From a checkpoint of a small image captioner: encoder arch convnext.
Rows from block 5 of the text decoder, named by matrix and row number. Rows with one number belong to one attention dimension. Each number is 500 + 25 x the weight over its row's rms, rounded and kept within 0 to 999. All counts start at 0. Numbers have three digits each. After the name is the row's rms in percent of the matrix's.
# q: cross-attention query (decoder.blocks.5.cross_attn.q.weight, 128x128), inputs 64-127
# k: cross-attention key (decoder.blocks.5.cross_attn.k.weight, 128x384), inputs 77-153
q.35 094:488488501493494503516494561511525493526485500515534498497516507495523524489446459496486508526509535470521491498479510459512498510579511488490473527505521492528490455511526503502498474476498504
k.35 096:550514503531517536460491540555501502491493485537514497503511474485487452492503450533490524478479512512523464501473489515513493501495495529495488451475525496525476486485495508443492501510536498497524447501533477479486483529549499520
q.36 093:535511482472499447482519506518505486515472539497452497505491493511497482494465495485520492479487483503509528514482548473461451470460508461536524492458476539533530452485513490501547490521502491
k.36 090:461521536503481501533473519520514521470531501508504494489545482522467508508518539499531526512521553501477480477461509469525504445514512490509506483471539506452509524524538528483496508540488504495468533505491509485472551496480522523
q.37 106:503517500473495487509500510519478494510494549507461458496467527513498522504508530482535498527504507512490508561455535480455478472482469533496490490521461532489443515483489497505464511491509500
k.37 104:482483508497492463522533496480509516465473508510515498530513485484523515483462497512506502568519509489519535497494468493534499478528507482453506471530501476534499505479499471516524521519536491511542465475504544516499503486512487525
q.38 105:529505486519556510509479517512503484490526513499505486484500496460521520529480514485543492481450468506540499494494497504517438502471496487538536494548520475466465485500478497497568507538476491
k.38 097:500528469501475533481472499502469513508475516512486491456503502481467509456521522472466496469529501508446507496529483491474518479511521551515521518490514472494480515486522505483523501529474495500519514471478476440472491482482536512
q.39 096:546508514485500497494481473453472492515524516460520494485499525539531509528488547516538482490514464500505522497495482481521537516458529499483504456469540489486465445514525502453502475499483552
k.39 095:520487495404510528476436519518498511492481471436469480483452498475475475482520516513498503511476480541516511539474533519529486491495521522523491502527537442513480484429479512511487529482533512536465498510517490506496538482505527518
q.40 091:515449512509483491510495516500459472501517497541515530512542459493478510512522534464486467505487495531439493476522525473493445514518487515545498471491458452477493478501472490522474534477567523
k.40 088:527513512500472475502521473494538487483529469485522518528447447470525502528504537474507568546537504468506529479468529519503532516532464495521513457507532525496525526524514494554502507495512528486463520521521501472525490478495534566
q.41 082:467494465518466456490457451495446484502503512508498484500575528464479505511559504491488511474514485508501560494504515460498454553465499501472537500527488516490471525463516521512487463516498492
k.41 089:553528507467508536545497519495491557525512494507433512503476523459495490470460491509481489503522475505510487497531470490492498526465540480512549533513489468470458526529503545539468507497543495502506447502433491490518532464493562479
q.42 107:480535508530469516504516506512501495508505489509506499499503482469478482547487479541513521512480491510468526513490452530492554540532551446511499503476542490483497513520500490522544508453439490
k.42 103:490523485502515519487477552514484520522482495515524541465425508519504552498481500467525502473517478479517503530497533474502451515483547554498533511537544483503508444518510519477481475488494483506496488517506497517506471478532489480
q.43 105:465508473517476515527517520533529531483508475490505491485510506481504503485508490467504523471478518468514510513456476532504520484549504466510524495522488507498525492534511472504471503494509475
k.43 111:534518464521537547507489518518503501469497521489501501490417511497472514530511472507505525485528557500463515474452530482504465537483475515469439524499528513499490526519516499493502456503499486492514473503458529489483491528557496493
q.44 105:452512501487514490517509499476530570489507491493526473493532534540504510464509465506509498478476478457508537529512507524474495497544510471485474513509493474470530485454442506507474496499539510
k.44 104:487495543483469523496475484525534509529510464530514465465471490478502497523497529477509501497469523510488532508467535542488533463506492502472443483486535516507501486485497467529521515532466524491481494545438486494507488519513503479
q.45 097:507524520528512500503468466525472467505454474517537512465481533487530480509506491494489455503502482493503492499531487490523469520489480471491473484459469476485482449518536509503449507507480521
k.45 099:520514515518455453469552489496514493495506505487467519483470462518468534507468542458522501515514484487506450485512517493544472485477507496540491497491526462497533490500497493509529499504540480492537546483518535480483441530484529529
q.46 091:481519499455503475524493511503545467457519482530570510489499470499477552499474470497488523494488516468484461499484537519517480474511491478492469513511501494521497503438455458505503532499524475
k.46 096:505521509549525545482489476515465513543508449529547488526538497510524509518511470502501490507511522492492479465500494531513502508487485487494464489494544452540569524499438476451515505499531488505501527493486470463518447491468508452
q.47 107:509507519455464518502495538504519499477495476485529515546509520560434493462450510477526479509554503486447518505507492520504501496499473500502493481509496474492506493445496526535511515510531529
k.47 102:464516463471506518544487519503487509555529484547521497489485448490500482483536502478473470502495491502455551485492488526506534484508488515516460472461495554516514543492482474510501519482480522450474481478481478546509477493546508510
q.48 103:529499518504518515496524493470503485501473441495471487522485568470424488487491526489488486478508448500468515533513515475471479504527512496496498522477480558483485527495481496545429527482476537
k.48 101:490520511480450496514508463467513531490523521502444510500508499500529508496480486520548514528480478544533532561447508491492533488490504480501501491504454533481498494481524500468487498490500516485550518479482521542495489499550475474
q.49 074:518513472523497464524508522499468521484521520521509472495539438507474565503537536509533515522495498495499495466484476526518496495463492498525514482489493482486524434487475530527516509545519465
k.49 091:507492477509489476510515487507532521537490514474506496505485471546489503464474453488512526494543554486480541504508522497519518533514517455495495507552514539536502465520480492511463501475496490503540437484490557519478491493502555516
q.50 101:515498471485502530464513508514453474516487508526494484477514472486513523500531479494507495496492466522490504503486560498485492514546487502507506522536482533500508463499512478484475494507532479
k.50 099:492511472507546504517500507535513528485503536472516537575507503510500498514473477482492506506524502502513507548472530517497500513488494528472493512456468474507536518500506473515492561498515469494515461534492517434575511508462519518
q.51 105:552489468490497520467481522534536526517496496495501491483548512483512494528475538531495468550530489432498461518514542497507533488508502502552496509527540516495507540469470512471498488543470484
k.51 103:528484536491489510509525480477504484492494534510500555472481515540490456538513523501528497482511491508473496484498489517489463536531493510496521530468488478534515478522495530512515482527504508521526540520489486526492516532516491487
q.52 095:481499506498544472486485480519472498439484502484521485495524511415520524507529498539511513522458511509546520463487527470498435505517488480498509490514492457469486491519447491471493525484484519
k.52 098:506499529554462488466528496472521501469533486513538515516473488484516518509517510527507524510525503527542508502551485477520515466478525525460489518568487495412488497511496511484480520536495467537484506489555514452466492511486507524
q.53 114:531440519483527497497474529492484508480529506451497513504495462490501544488474500429561521515554510512488472526490525506477499501509500507503480531473511505487528543508519526464488473482545497
k.53 112:512476465510500526535482477466519495539481441518485463497515522491512487484487515537542504498491423492504513509506518562459536474526488548499531521473456545534522467480500508488546534516548509486487508482491462542531483495558492488
q.54 098:490477484526518480478431486475452501464496496490520511470493504502474505460484457501506510532525494502480527531538494469534493501469476475523496507489522501455490459547443567493504474514493495
k.54 098:498489495510458461482511479481474476519502503502529447526513506522500480467493549476475463537486487463474536470532509498510490505498461519499495456536470484509527478521553473518472516479463479490525480488515498504486546498550450507
q.55 093:511488480470501469492520505474499540484501528482485508529497497539503504489476495519510502500486500526501499508517502478475473497489508507511529540495528520543527478500504552473553529502510506
k.55 093:477526449488503495483490447482483487518480498524543483523502504487513437552509492485510436488494490477486489508490512537491506476512489522501515485473491472467489481483503503493509476536482508451517474521517514509495510488492486533
q.56 085:520457500529510500482534521471489494508494530465462510526512501489467468496492487532444504506501504514535476504527475514451555496498496566508518513502504552547522533473534466491513496520501540
k.56 094:481495490474529499555464500545474496507492479461469508489540541494496487517468448518561486445519517502519518480469480472504551516513468516518478504453492509491456477542531481517491480532501489494503527520514483540504499537536515504
q.57 104:533457518515536471468508566471450485532507529473488487497521489474460469480452515487496514503498513549497484502458532500486500508510505525500494485478521513505527472521547512460480487468515526
k.57 100:517454554470478515451462493528502500499468488501525545485536553489499478489472494481497502490487491524531469493453497514514519492502523545538487551503537564516483476469530462497490478516515476488483457480538504537486521504559490511
q.58 088:517483468449500482474528501486484541471482521477499480482496464530522521513511480478520524523497518472526464532465515535493510495504489499478526524537481501497496463533474486501518484450488461
k.58 093:499542463465534507487471478501436534469482484557522509538517479514538527512465493494534514509511503488482439502502551486501481523479480515458534455490495498489493533506544462480477554525517494470487466472497473472497525530487475514
q.59 098:472483479541492496493482477502488484492507495527531524472520495491498522494543521486497522479484495489498479501518518498508511514485535503496474515460477502488462476519500474510507459481463507
k.59 101:502538490499470455487460523543506466516484516508544455498485507494443486502470468557502489458516484455514484521480581589536520527485484494525509545515491506488514482515517488516499492462524495514485478530529484446525504502483515538
q.60 091:527501471451512566508529542479506473512463472475483506536538530528467504527466493534493503494523502510504479529487487548499497476527535508512486482523548485501499514472496485491537513479495472
k.60 096:484488457532505541492506513518478508540534503517478559518511492545520476514498522468450527473517500515463475523512480481508483502487533487480519491452478512515494512476491511497532482504514519464528519456481491481495500493527466460
q.61 084:491478518534516527509491494516492515498498465500569494508514494470530494481530505518448536546454577484476465516508495512518518461507517529510463497540462515491507497487494499477529542502501446
k.61 091:489480470512515481477513501496462469503485517567519537484461517528517467513498494497490499494504501493504443538473488519499455491494439461480476481470502491464525500480489473456497468465499505539497530496466456473470496514496490540
q.62 090:522542495489503514484528489507501501526469524500478497516533467503506514508455469495488503526503513519497560505483489488505477511438499482548487515513474504507500527472464512524529489498470475
k.62 100:468500479517485489541581559485498507544492516460476494472557475500519509525488541491482491533500492549462530500499474500498524521523542496532503507485499508483505488483460516524501431494524492485486542494506485524483472518501516501
q.63 099:482494468500532534528506504497509518508472487514492484466521465447511501522518459455533519504515464476513482485474478535543473473533479438512495495502475469464523472523510490483529484498521490
k.63 100:474533480509513502515508489532505508503508507510517456473432511549477519473533516474465512476507493476498486490536509483511508489459520538478500490479505520482510474493526466518497520519474560513522523519539483455518505496455452500
q.64 097:465494491486499461547481485540478518510501516527517536524512485504496512468496515523475483508466504542466514516510456517494526539512475535490505477515497494536510484468524556492543529536536508
k.64 096:517501540517461493493478491510492512513534519483513483516506527459483496531492481485453497510506518509462486513513466496471476484531497503517479498453524520540450475450539488462508507510495520511462558486525484487485531466562520506
q.65 106:517519521503537476484482475502483499470496500514530499552485525561475492508504509455460544513504483513496517488520488540431536436506493474479501490486493507524549498509519497501483448493496515
k.65 099:497507512468511553495558466557481527466501457488476486516519450512509499494493492496467447507507531459491509535483480516484475554484502465518503534525472555480507527519494500501503523465481494491541471529488521481525485454539486454
q.66 106:465552440488480526525493479528524526469488478504523473549493481544512491481508508492496526505487514528504515500514520470485537539498467535529467461520517533571465522483513517513510559516522488
k.66 103:476528508497537578516521477456500504493524466499498509499502507483477501503538476510530491482481521454494463493514490535494498497506505475573531463489503487511526482506493549505463436478524458526487540523507498481468493502469479493
q.67 107:494493498514484489472530519483494560479502529484446522496477536485489520487482465466468534517505488517482505501496493475503470511502453537508458472505502555482471510509469538482477506510463492
k.67 102:539519517490507523508473530513511526478496523449492465508442471525501448505488528439483465476517507466508501546462460532494450483488531502526520494456505490488487471501463517484471512447522522482536553479495508472485501479482485481
q.68 095:514518496463481502442513529541517506509472514497472492501482490569504483491517494467489524491455520520523509498495500513494470496463485518537485499509455483497488482508501565497503499476509538
k.68 095:448505492458478505477509522502432487503510498497458471533473534533511509445522514522477505487517499544504493501518517498452456541517520523498476502498498515498529493484542496541523523489541531536490496501491495465497496484500506532
q.69 104:496519485450497512448526490493500526579507459505497521523472486521524521512489513528505541484490513494478498524473536485520433479523485512527486469512489521506506474510514522542453536481508471
k.69 106:501517456535484468494494518492502495463472500461482477492484510501556499501515539466452507464521516488488461532514483540499511452483532527513535451457493525499495527508476488526503475512507494472505496515506501464457528488477511534
q.70 096:505485460479437524522474494520517535475477520460525535526476476518488462523493471488490493469518498534507517496532496477553491531499521527509501488514498504483452466456501514462453457513555478
k.70 095:514497529476539504499485486487519496457494507469491468539451513428481540490505497496473483536510448465510491513465514517501488454514525491500495537501477499472527498467499484511497519536457500512501543498524496483549498526463521493
q.71 103:495506457535497459495513525456441451559494489476485515473450502506500526534487481504501517482523502451512515473480507507478517535492538498493535518495561483499526492502511498482491464463492502
k.71 102:503509488508530502490506538519497482485495518475483478500481539494496502480514491523438471472452492532493533455518532480519505477494478511536515460515507478510486534482515494447556518557550527537457510472452462486476511507474506511
q.72 107:504454512510508505541501492479503529450559547499498493490503534462516553517486474481505505512504505504538551506529514475561463486491526543497517503509493471478495459494499507471526520507485474
k.72 103:489483533486514544491465492519508483510464518536498497497485475451510506511516507533449484517531519511515545503527478506475505481519521512509476536488468467506487459451462498505481499543517470517498516525468524494494484499517461502
q.73 103:490470480517547481494533510512513504451513526485523513500521447530526469482477490484518487485509503499502550490479503523493494475503506507508447506530523485527462506533455518516554475479538515
k.73 101:490497489492541505528531532482502490534512467508536432495488454505497490531503486482509486482524489517511504491454506500518465504513570477490509447471477555511503531488477480500460538489491522476512474534467457485535479468489483487
q.74 108:487535497476490520492511478496502519506475512516510470487492501534502477471495513551482500495498532505491501490534500524535496519471494516505451509506499486497461514490492473519492520496494501
k.74 109:474499502501527515508517471499513506514461479510488524485485496514515478519523512469454487480505474496494489491460518474524483489477445455518475493512488525466493508476492492518494461454509510520527519504519520504487496460505502521
q.75 082:448502509525503511480493509495528501522564529507484453460456521486554534507495481491523493496504500499523469512461542468525521519521484492498492485461490463519507470520496513512541568505445511
k.75 093:492546494508506478512454460504514510480523540457541578507524513508497501480524485478491483485515478491477534462511512497502492498497472528480490499521470494440524457508446515520492498497526453502476516526488507528504543495500481475
q.76 089:506503469511482473464520519502502481449542477506480482505512524498502512450513505453521523496505499527497506471545534465470527512527539494472463480515514459511516532500488498517459543464498436
k.76 094:453460504523506502510483503508482461458501499535502478471517504505511491523478493465518483475493540503522464456455501522457494512514524477529473479517448487473554472511490514517470461463488493511498504508539522490497501517455422515
q.77 103:540467502543552504522513489482524509519529517472507465495494508503502462485500509509488454549479547524479556500487534487500467524501470462497484496530490526508506462529484479529558505481513501
k.77 103:490506484474521500561465492477461522531507498526463471480480497528509501492496466500554481472470517511503492535493500505486479521544518470534518513460509537505511500490510529513471526484567494477504538516450481488487548513536444467
q.78 088:504504474471516501510516494500499476512488511495489497499487493521508463533446483509541520490491479530461518518510516472513497524529502488479478444455469496491509520519495518449526527476573480
k.78 097:445478526494549413498519493506534517490514487473519473517465455486477517480523489467484493502505472521508501486531502525511509517489494491500503507543504449553522507519504550512484476471452512423477479488547504487503483472497523526
q.79 119:526499484485477543496509519515529552497467506522494504542483506526510503512500518446454551496478532520493502520485478451504474523529526540500515486483488486479466506530487501480458519523489506
k.79 109:520495531478467504478514482514470466502490493479488517499486498478528483496530514520529471480538517469520503501552519527514517497512564505497469488528497495458527472475481522510501490524494493537503540507504546515490549529524515494
q.80 099:528512493528463512464474518472504506525533525512498473519484508516511482487521513470525530461492479469546464488485522506464501510472508468509491453434503492537448469486523488503502506487448480
k.80 103:467503476487513492485536475499463481456452519492507516508507507533445498516536499475511527510489485484448471508503556467532478527477508484521498508509502484460494444541487512529468496498511490528516487483505471529487480440492513484
q.81 083:503482484452497486505481483520431480467523520498553489498489513490508519502524492466528484481491492469507503527535539531518522535509485529528492524499501466513472515467526526522463505499493497
k.81 092:474513455547476552514479488481507512502495475488465507478492491458520521517521578500494504532487475493497501483478505503512539504547523468501492493539471506513505506487516452465506514475518486508533510493488512512508500490502501534
q.82 099:498492514511546496522541487527489481498522504465517517495503517470484461509485469523511417496515499541498529539503529499450481526496458489539488509496485482502532473537467502548529513510538477
k.82 099:467507516501495480487540528465564499533513542535526490470477484551559514474504532462497535514529492535518541449469492508493491496543483509482498506500513510492489509498485502483523515513535525494524540531537522471512516529526542521
q.83 097:515502517477547508509505509474512497485488445523473506514475488502497517501490514551490493504486572482479479532469466487538493502541512490500495484542496512515513504483494446501546501495500460
k.83 101:544534505504453515455453481491533492536511449487529502517491512498497506500497475488506517472489482513487514523534532493447529478485479533504515467440518481515498480525524477486539440542491525458500493508535506479463505513497482520
q.84 103:497528537497529500496502464515493521488462468505493514440499475493536511562505474517553482466544495494504493536486512505515489504514503446509529542517522502496465477469525522545524492533512516
k.84 105:472484480470455473463523512488503546493505523449494508497503512555547514457478513487474495485521451553498498469493545545493539502480498499480502521576497563490517518506514497469526551531530533533519485482501521501542477494559553509
q.85 086:503523493498509494507495480518534547481487491478488540499503486568516512516512453464470520487524495525539495541445522496483503542482546552564468490454514520544514483500500496525483491536475512
k.85 097:482535492520490525520525461505534484510479471499477541512540495540516525518501507523525513506508502446529474505492505505492486502473572515494534520485494528495487470531527502474467485495483494528461498472504496491457516491472450471
q.86 101:502481517486487469482509521518439464471502444527465536482541530500485493472489455476528503526497478512471496444500521525481488507520486504496496506474432517499514524508541544518451484497529485
k.86 110:500483513500494483494530484514526451475498478477470506528472481506513505521466472454498501484504546524521518486479517484476463545516459504507500503503472538513567516498465430499502489456488500532501505465516497456537500469499506502
q.87 095:480541448512491485525524495546490421474499481495513515482514500464532507461499532422501503515498509517516491456503465511476530504500482500459521537475519506531475518475489517501514485475528522
k.87 103:448501468508507541506509486500456495516512474496500493491514497479495506519471487489533529471455485499472463455502490534476460527541515489503498519529479574473553464521458506511484520486510511510483502478508479470509494467469520497
q.88 110:483510484483560473476494488506491525461483538522501489509518502550509531502437496511505499514504485567493494500496479545525505460492506530513498515453507491464510519456561475488497519529486557
k.88 106:536500478481515541523504527543472497525469484480492495507515489507530467466517508492502476512514461521481507511485478455505486497521499465489490518516458485495451520505509490478509472487477557539476461506494474495535487498538550473
q.89 097:481481553531521493482537471457508486468522477497499480453475539459562513488503472504495509497513464503511519493509483515519537531529515484499493519515488522518524514571491508470492450494499507
k.89 097:533525525514488503541478521485500509501521505513465502493548486524467497545491459488533508511508496491516553498514486516480534519456516517471487503530511500499535525449505472496502540459523519472519459529505473491513498551525489526
q.90 119:504525491509505486477517458482456498463546479496455479497505553525518497545518493456512468515497506496500511488480504480502453450538501531512483514509549505484524506463500483476473520490506444
k.90 108:535488501488535478502473490515491495511504534468536502496549462479524475455500506488492487505534488515502504462509488434498512493507463518516487521501489468503521486507517500480548548535489499515498517515542528485450491542463491468
q.91 113:492481520497522504498515488495508504483486508457518530527525482507523499510502485481505489500485521445527513479458489456518480507513511477519514537536500502437470446551521468444517475525524530
k.91 100:496515522532509499479522483507468533508511488513487505537466493520477535473520464542517500478494478543532537522488489523512509481450560504555536504520493543520521522497513535511464557489505504502533516525495496496562499536485499548
q.92 106:490470464505565521475492538493458501524513484482537509487518496466516509511431476510518506472459524513484495508502503496503530503523526504501519490510487475455485466496473452534482485473522459
k.92 102:470514498492557518464513548517496503507480472499482486525486493505494444474485527524515482461515477516507507448497455504520516503508510497499522511490467529514502473486500474523505508509490578506477468541473470490502526551512523510
q.93 102:486537489541514481490526514512487500533510500472474515501511505477522442483546463485506483488535506548521507471479494458453490521486512522517483474510496503510514498518496515535532480482491512
k.93 097:477500513529484506551524507493537459519513491521505525507471531520474484512533499521501499481476519510485539474477509487518496508491517501476561521523509511479480493504465505539455508475482529467502555499547490482520538468495525497
q.94 112:494489535477520504510467514469469497500501556550497523516521537483485471491474533531543492479488510544506488531548534529506443526466486526490512478483483483477511510515496545506496527481490521
k.94 105:503484491496470481496505515481482467442481548511485511496451507477535515463471482458509537527477473495485514498501451499528475495475463490513483535496526521500514504493529519495514474489516473515527453532518503556492560523489541542
q.95 123:497503483508542504496454521508522505515550509462478490505509497475497528501513476489474459519477524499496459519455503454480516516487508528495503469552540472468488489508465467536540551516461499
k.95 114:529538471479463503509438475499515524441478504533536508470446539504532523512507517517504543500515512566471485533539529505508514491524532488487506505503486552499477441475468550528524523555536479485530501534518474505467526538503502487
q.96 111:462493495520498482497493486509489541500475515478500473532493529496525488476488496488505518433539519502509495502484494516504520498487440503526498482513531508514486530509474521506502484494492527
k.96 107:509503492513499531477470475548468515498502524478525524517524531529530501499442506491486491499494534496496465531485507510492521498490478520502528517503496490464474522489540539450523482498530484494495451511499482521457480492502475494
q.97 110:480552490488484506476489516470458500481522506514507451501468478464531498489490474523503525498490502538526534520478549484553511520455507507494502504512551477503502470524524510477529527474518473
k.97 108:488491478504535492471514451494507491495503461514516518530482481524501481480523555506470489472531471519502475481523480444502523512514518480462506470513491503456519509486477496477484487531474536533486477466491483501487507519473518507
q.98 085:515522489520508488487482502441509526493501500501499476475489488509491493532463530475503569505531497457459536482514542525514486476475487509524518486491450511504522487490490519501537522514521448
k.98 094:525525488477491498504502482482478512483494482508508452499476493526491489465523512465518454494518503486477507482519523510488447480510524485504544486534521458528542513489538544509547528492553471534484536496512513466513567525450500486
q.99 110:491517483445526532516523514474529494519486519495540494443530489467480515489483503497499511516488486516458500485544517505483481423489511478493518511500502511478509508521509484508478471471508492
k.99 100:477517519517531523487499540490537562526510482436490470511515536464485521489492521545482513504522471503476488512509473511514462511504516514495502455541540500523480516490473510479506499527500505556496489534530526491434435494485488482
q.100 095:484519510498512486510492515447518528477519521456505494511448477512535508520518538532481503526497492516499489512476550534538466481475496503477472471476503530451488473509512482483501496498498482
k.100 098:543527513541486524503515532481500531496529496429453468525526459505506494523498485519526483487517505491478457489507536524529521516511497473522456488557466518481522520503515485483546565479491479505487488462514487546505540519537533517
q.101 092:485520530500496503454545495518437491511500497551542494473465506511501498439470512527482524511477482533494571507505525469469515493477450485539471486488502483504497520491528514479508491472507484
k.101 095:529529447531469494488462476491476554494497541505507524528495510488510524455523508477501486465497495516498487474458526465485491494558473495504517535509502600447479489505477520465528485508524573542513459482479497513499490528478505548
q.102 093:524465509562491486460504523500490479538492492532486482508453530494488504485535501508496471491495521517524513555514514465541537525500501505490552491444543497492486466524520518492533486493493510
k.102 098:522498523529522528478494495509483530516533542537501502507492467518520480512518524540443483450453494463537523468524508482512519482492523495499515496504499498478484625486484504466493489471520546544507499482458541490522503517482531487
q.103 089:476521512491460499493529520467522505545463476506522482473494535483515459466516496538495509472472544471476465464531528515491486508536462515526512518511546540507498483519503547525478486499485469
k.103 093:520503536488458475507508510466473489503491546505471508508488487529516526489522477516452485462524543532520485502511496489499544468489513486483522526535540474499497523500476464472473516521455504480489493521520483489522478458550476486
q.104 104:520480511480506523474501483471479472461548510532548472460492483461493481477441508471486493475476497496501548518520497511534494482479471533461508503488517488490478491472552501443438539494515485
k.104 107:531509452527513501511517502477474562483528484495527472491475472511453509488486553495540474474526562533514483502506492486495496533522514509488517549490527547462555532539502490483471522525499526488550478457501488460487498504454524502
q.105 110:499474503473489544521500540526557477504505527517522484507547506515508505458465516434496503517482504517486492498546495538501502527491497509519490499510506492495468494523493480458518521490487512
k.105 103:488499499495467507487466482518495484498495543463500456511495474522474522505501461488518508492493495512521523505516488511544504538493533514521465490491493508524517504483495480498500498507470520490522464469502459490488512486490492470
q.106 113:490533484528491503473503497485505517538506472510481476501502489546521510534523505453515520478557453457475477496505502509506495518476485476506519476515504466496546529504476495473524498489526473
k.106 107:509521484516484506508451469507478477484478505524499505516461536512536482510534463489472540489514486464528514523457498529476515541487529515509499473504493471438515443455499477483530476502511491493502524541515487519472524481529503512
q.107 113:469493558485519509487514499524445491508490525543508468463502503511476482446425488484483539526476494495515526514537496512486535493462485500490476515481473493503553486525539484516540510478494502
k.107 108:495489489545481485514430505468475511522518548490506526487519487526522481532502476496466489440530504488500476498503483492521490529554491514484589503501471531481483508504493470540483511524504538556485506485562525480446453549479536505
q.108 100:490491509485489442492510508488501521507507519479522521471525524497479484504502507524469490487499477512501482517482421532505537460488463492516518481491473502512487492477494539521465424489453521
k.108 103:517444510460476459490471508473523479463531541497522502504529489477526531481474477500500498465534528526501512492497450502526541493516503503491463458441485496488509509465479458524498495498510476493544475520495516512488554531477490519
q.109 114:491502474490504444489495537478573506485512494519472508507470473515507516527495519471491497492489514517493493476524452468487474497512543484478443553491470516509526517466523443515520520523497549
k.109 106:500534493460494459491534507500472513488448507516480465486526506533475458516534496505506474531493511477524471511490505534500538516486485504501482479547470511495503498516565526556506462523498460498506502506550513494544472546504473507
q.110 090:486515504486484486510480514513541541440516480494505490530506485524476527472462498495515508513497547494481464503478478502476492530465470507506481516514494485477448531497495534502522528526479525
k.110 099:478518475474520504455480491543472509517483530512515533516521512506538480513478475503517522515505549491526512527499483505473491506505494447476460501452506514483453458524533508473550496510512520475493468511484446485446472494518482502
q.111 096:484504469475540498543491489505504538476491516513496476483528488472519506529495455550490521481502467511468491522476485481479477518490511527531509526448477500491488491466519553528458509482521545
k.111 099:490511504505475494488493523508472494537492475471466536516506485485477473419467526532460468537511528474481546520503476500522469449496521490499530497501530509538451525495526542489511468476523525484534472514453560440529496535498508457
q.112 109:530507462539498474512504457536471467526508468467443485531478499511506508510534467474537541493516500490469471470507493476501534492522474475504488538544467506554499505521500493496475471514487513
k.112 109:468503478492541486526523469473511530514501469472490494505505552477491505501491488497519495526455477548543506488497474498478520505513519538508506506511479521502485479521505525518504478518474519461542502534450499527542500466505453540
q.113 108:496500426525487444472535479475503492511479516509515493492461479498509541486531470487508550483485531531500502481493508473542473489531502463510492499568465543500482510531500501493484497467536524
k.113 101:520521500517536471485514475518513468510481487474532480531488510443492488461496526485478519502493486486538452502500477509488514473494455493486499489523502440506489551504479514507489439498494523480543467516514536454504489485509475502
q.114 091:519547534522530515508497488551481506509506534532523513492492482486468509536527482527491455523514520487486521478512464442474538490496478521495483485491477522515524541534500465495507494520519498
k.114 092:554487507512481510478519454511572535496522494539499539484492498507508465487501470488538498494496485467549539489506548479496525523501489470494500542492501484527440448446481490505484477496454477527517432438524464527534502500499521501
q.115 092:469483567494520489522473487544471530503472527503520507470497509489512439510497497504520475524507544498491516488485465490490481508498503510504491480470481486491500552486439466489486553571489524
k.115 093:487496473474439479489480504507470531526515523499508490501505499554506511510493525548533485481522548496471490492503563502462487534484506459500518467510502556516528486520526513524497439488518480462441484494537492449519505496461522502
q.116 087:516534472477527490512507487476518484545441523489492532507487498524510509480536450529499498502510488477471470500517498491496452490531533493489459472493473474479518519510492472516482516492494528
k.116 089:511508517481467546519503513487512460499552484513474516480477513496488549480523516547494474527505504505495514523470477479526525478481493497526518467482552512486506481516453505448504498477485457480502544520563576456527524485501472490
q.117 099:442506529465490494499518493490452475493533489484535498474525508531505494496489512474504480520495506499489495512506498528526505476518511489478540508484501494445501520497483487484484512474539421
k.117 101:490470472501505508506494507467507503486525494512484486512536500502469497521508517489519470467533522528488482518515453501525478546480502455477499470497498505540487492475447523488501487535505470483483529545507498499504510514473449525
q.118 091:482522489466480453505543511429537451485514490532456483503526496506486497473505502472500505462491545496496516516513501500532507493483481467429490499492521488448506489512510468501520481474500462
k.118 098:535469474522529424497523458503466466503546469507501495495548468545463469504504481475509494494453512515505480521483458482480482475514445477510465487537488478505506518480450498514501498507528448486485544496499492504473514492500476504
q.119 128:554486532480536521504466500480529501535482495500479512488486526513551501534524508487522453476514506533478473556510497516515507494472518504448562478486492480510476489489493464488482510501455492
k.119 112:507517480463486510541497540473487551503532475493526482507537476537440525511499491516570470504481580500471505488504497478480478570514530505505510496471493524468500518484528521468528528522471473483474518508483488493466487480485486485
q.120 095:537513513498474505522498516485493486472520527565487522488512473502474507492502525521491458504487493516444523483474475527493451514497505528520478436484504509504474523514460462506530501539512481
k.120 096:491487484483467452465485450466552494493509511510536510513475490530483505486518535491521485495521530491491528467552522513486480525436508478498492518491500536501550505510534505498464556485479455518484500436513494502512523500525487520
q.121 087:511542463464475470507494538487502492452526478498494541496534503487490494510489509441479479495487501465519512521448454557491483482419515501532491493495528514493473496488488478493527458565510463
k.121 092:498490536519544476504499490494515473480497517488472506492505515507492485475505538489516505520504511598453507476522448484498536539469511499466467483533472470527534545524481494532535479515510483507506474500498520510549505555465476514
q.122 096:497522537521471483531498529497463453534503531539514503497466523468504504502499496458499471517490526504518535532476459502528547530471470491485537453516507487549490460527454516474517497497480493
k.122 094:528473480529520483495498522489518520476534507522489522546485485545509494525479520544508495516476548471518507462485492463474473517524495469504524497491487453493530517512460501489492521527492520479495490472529500470511508492461509500
q.123 103:476465524519489462506545497479454469487497501493478527472531538505493506531487528504542527483536504499492492505447468507523513536507466478541512474483520486530522482494504566493449464466521507
k.123 101:520493541486555492487481469493525484504478547495470478499533496458489486535473463512490447487522521534501462505507457516496513479537527552461501511458497522504480476507491493509451458477509527471510513527479484495443518530556449519
q.124 083:518488530531490506470520543465575548488496491496473530494535521504464512488492532453537530502453517503497508502526511519425493518471526496533490498548530510502519484512491517522532522551535507
k.124 088:495507481543516496518480505495491505488480511481498497496514529487499503496499493497497554496476487459534497472548483555472535479474513556524515495528502508516498466552525532481520500489498514513474557485482494529502433496500478452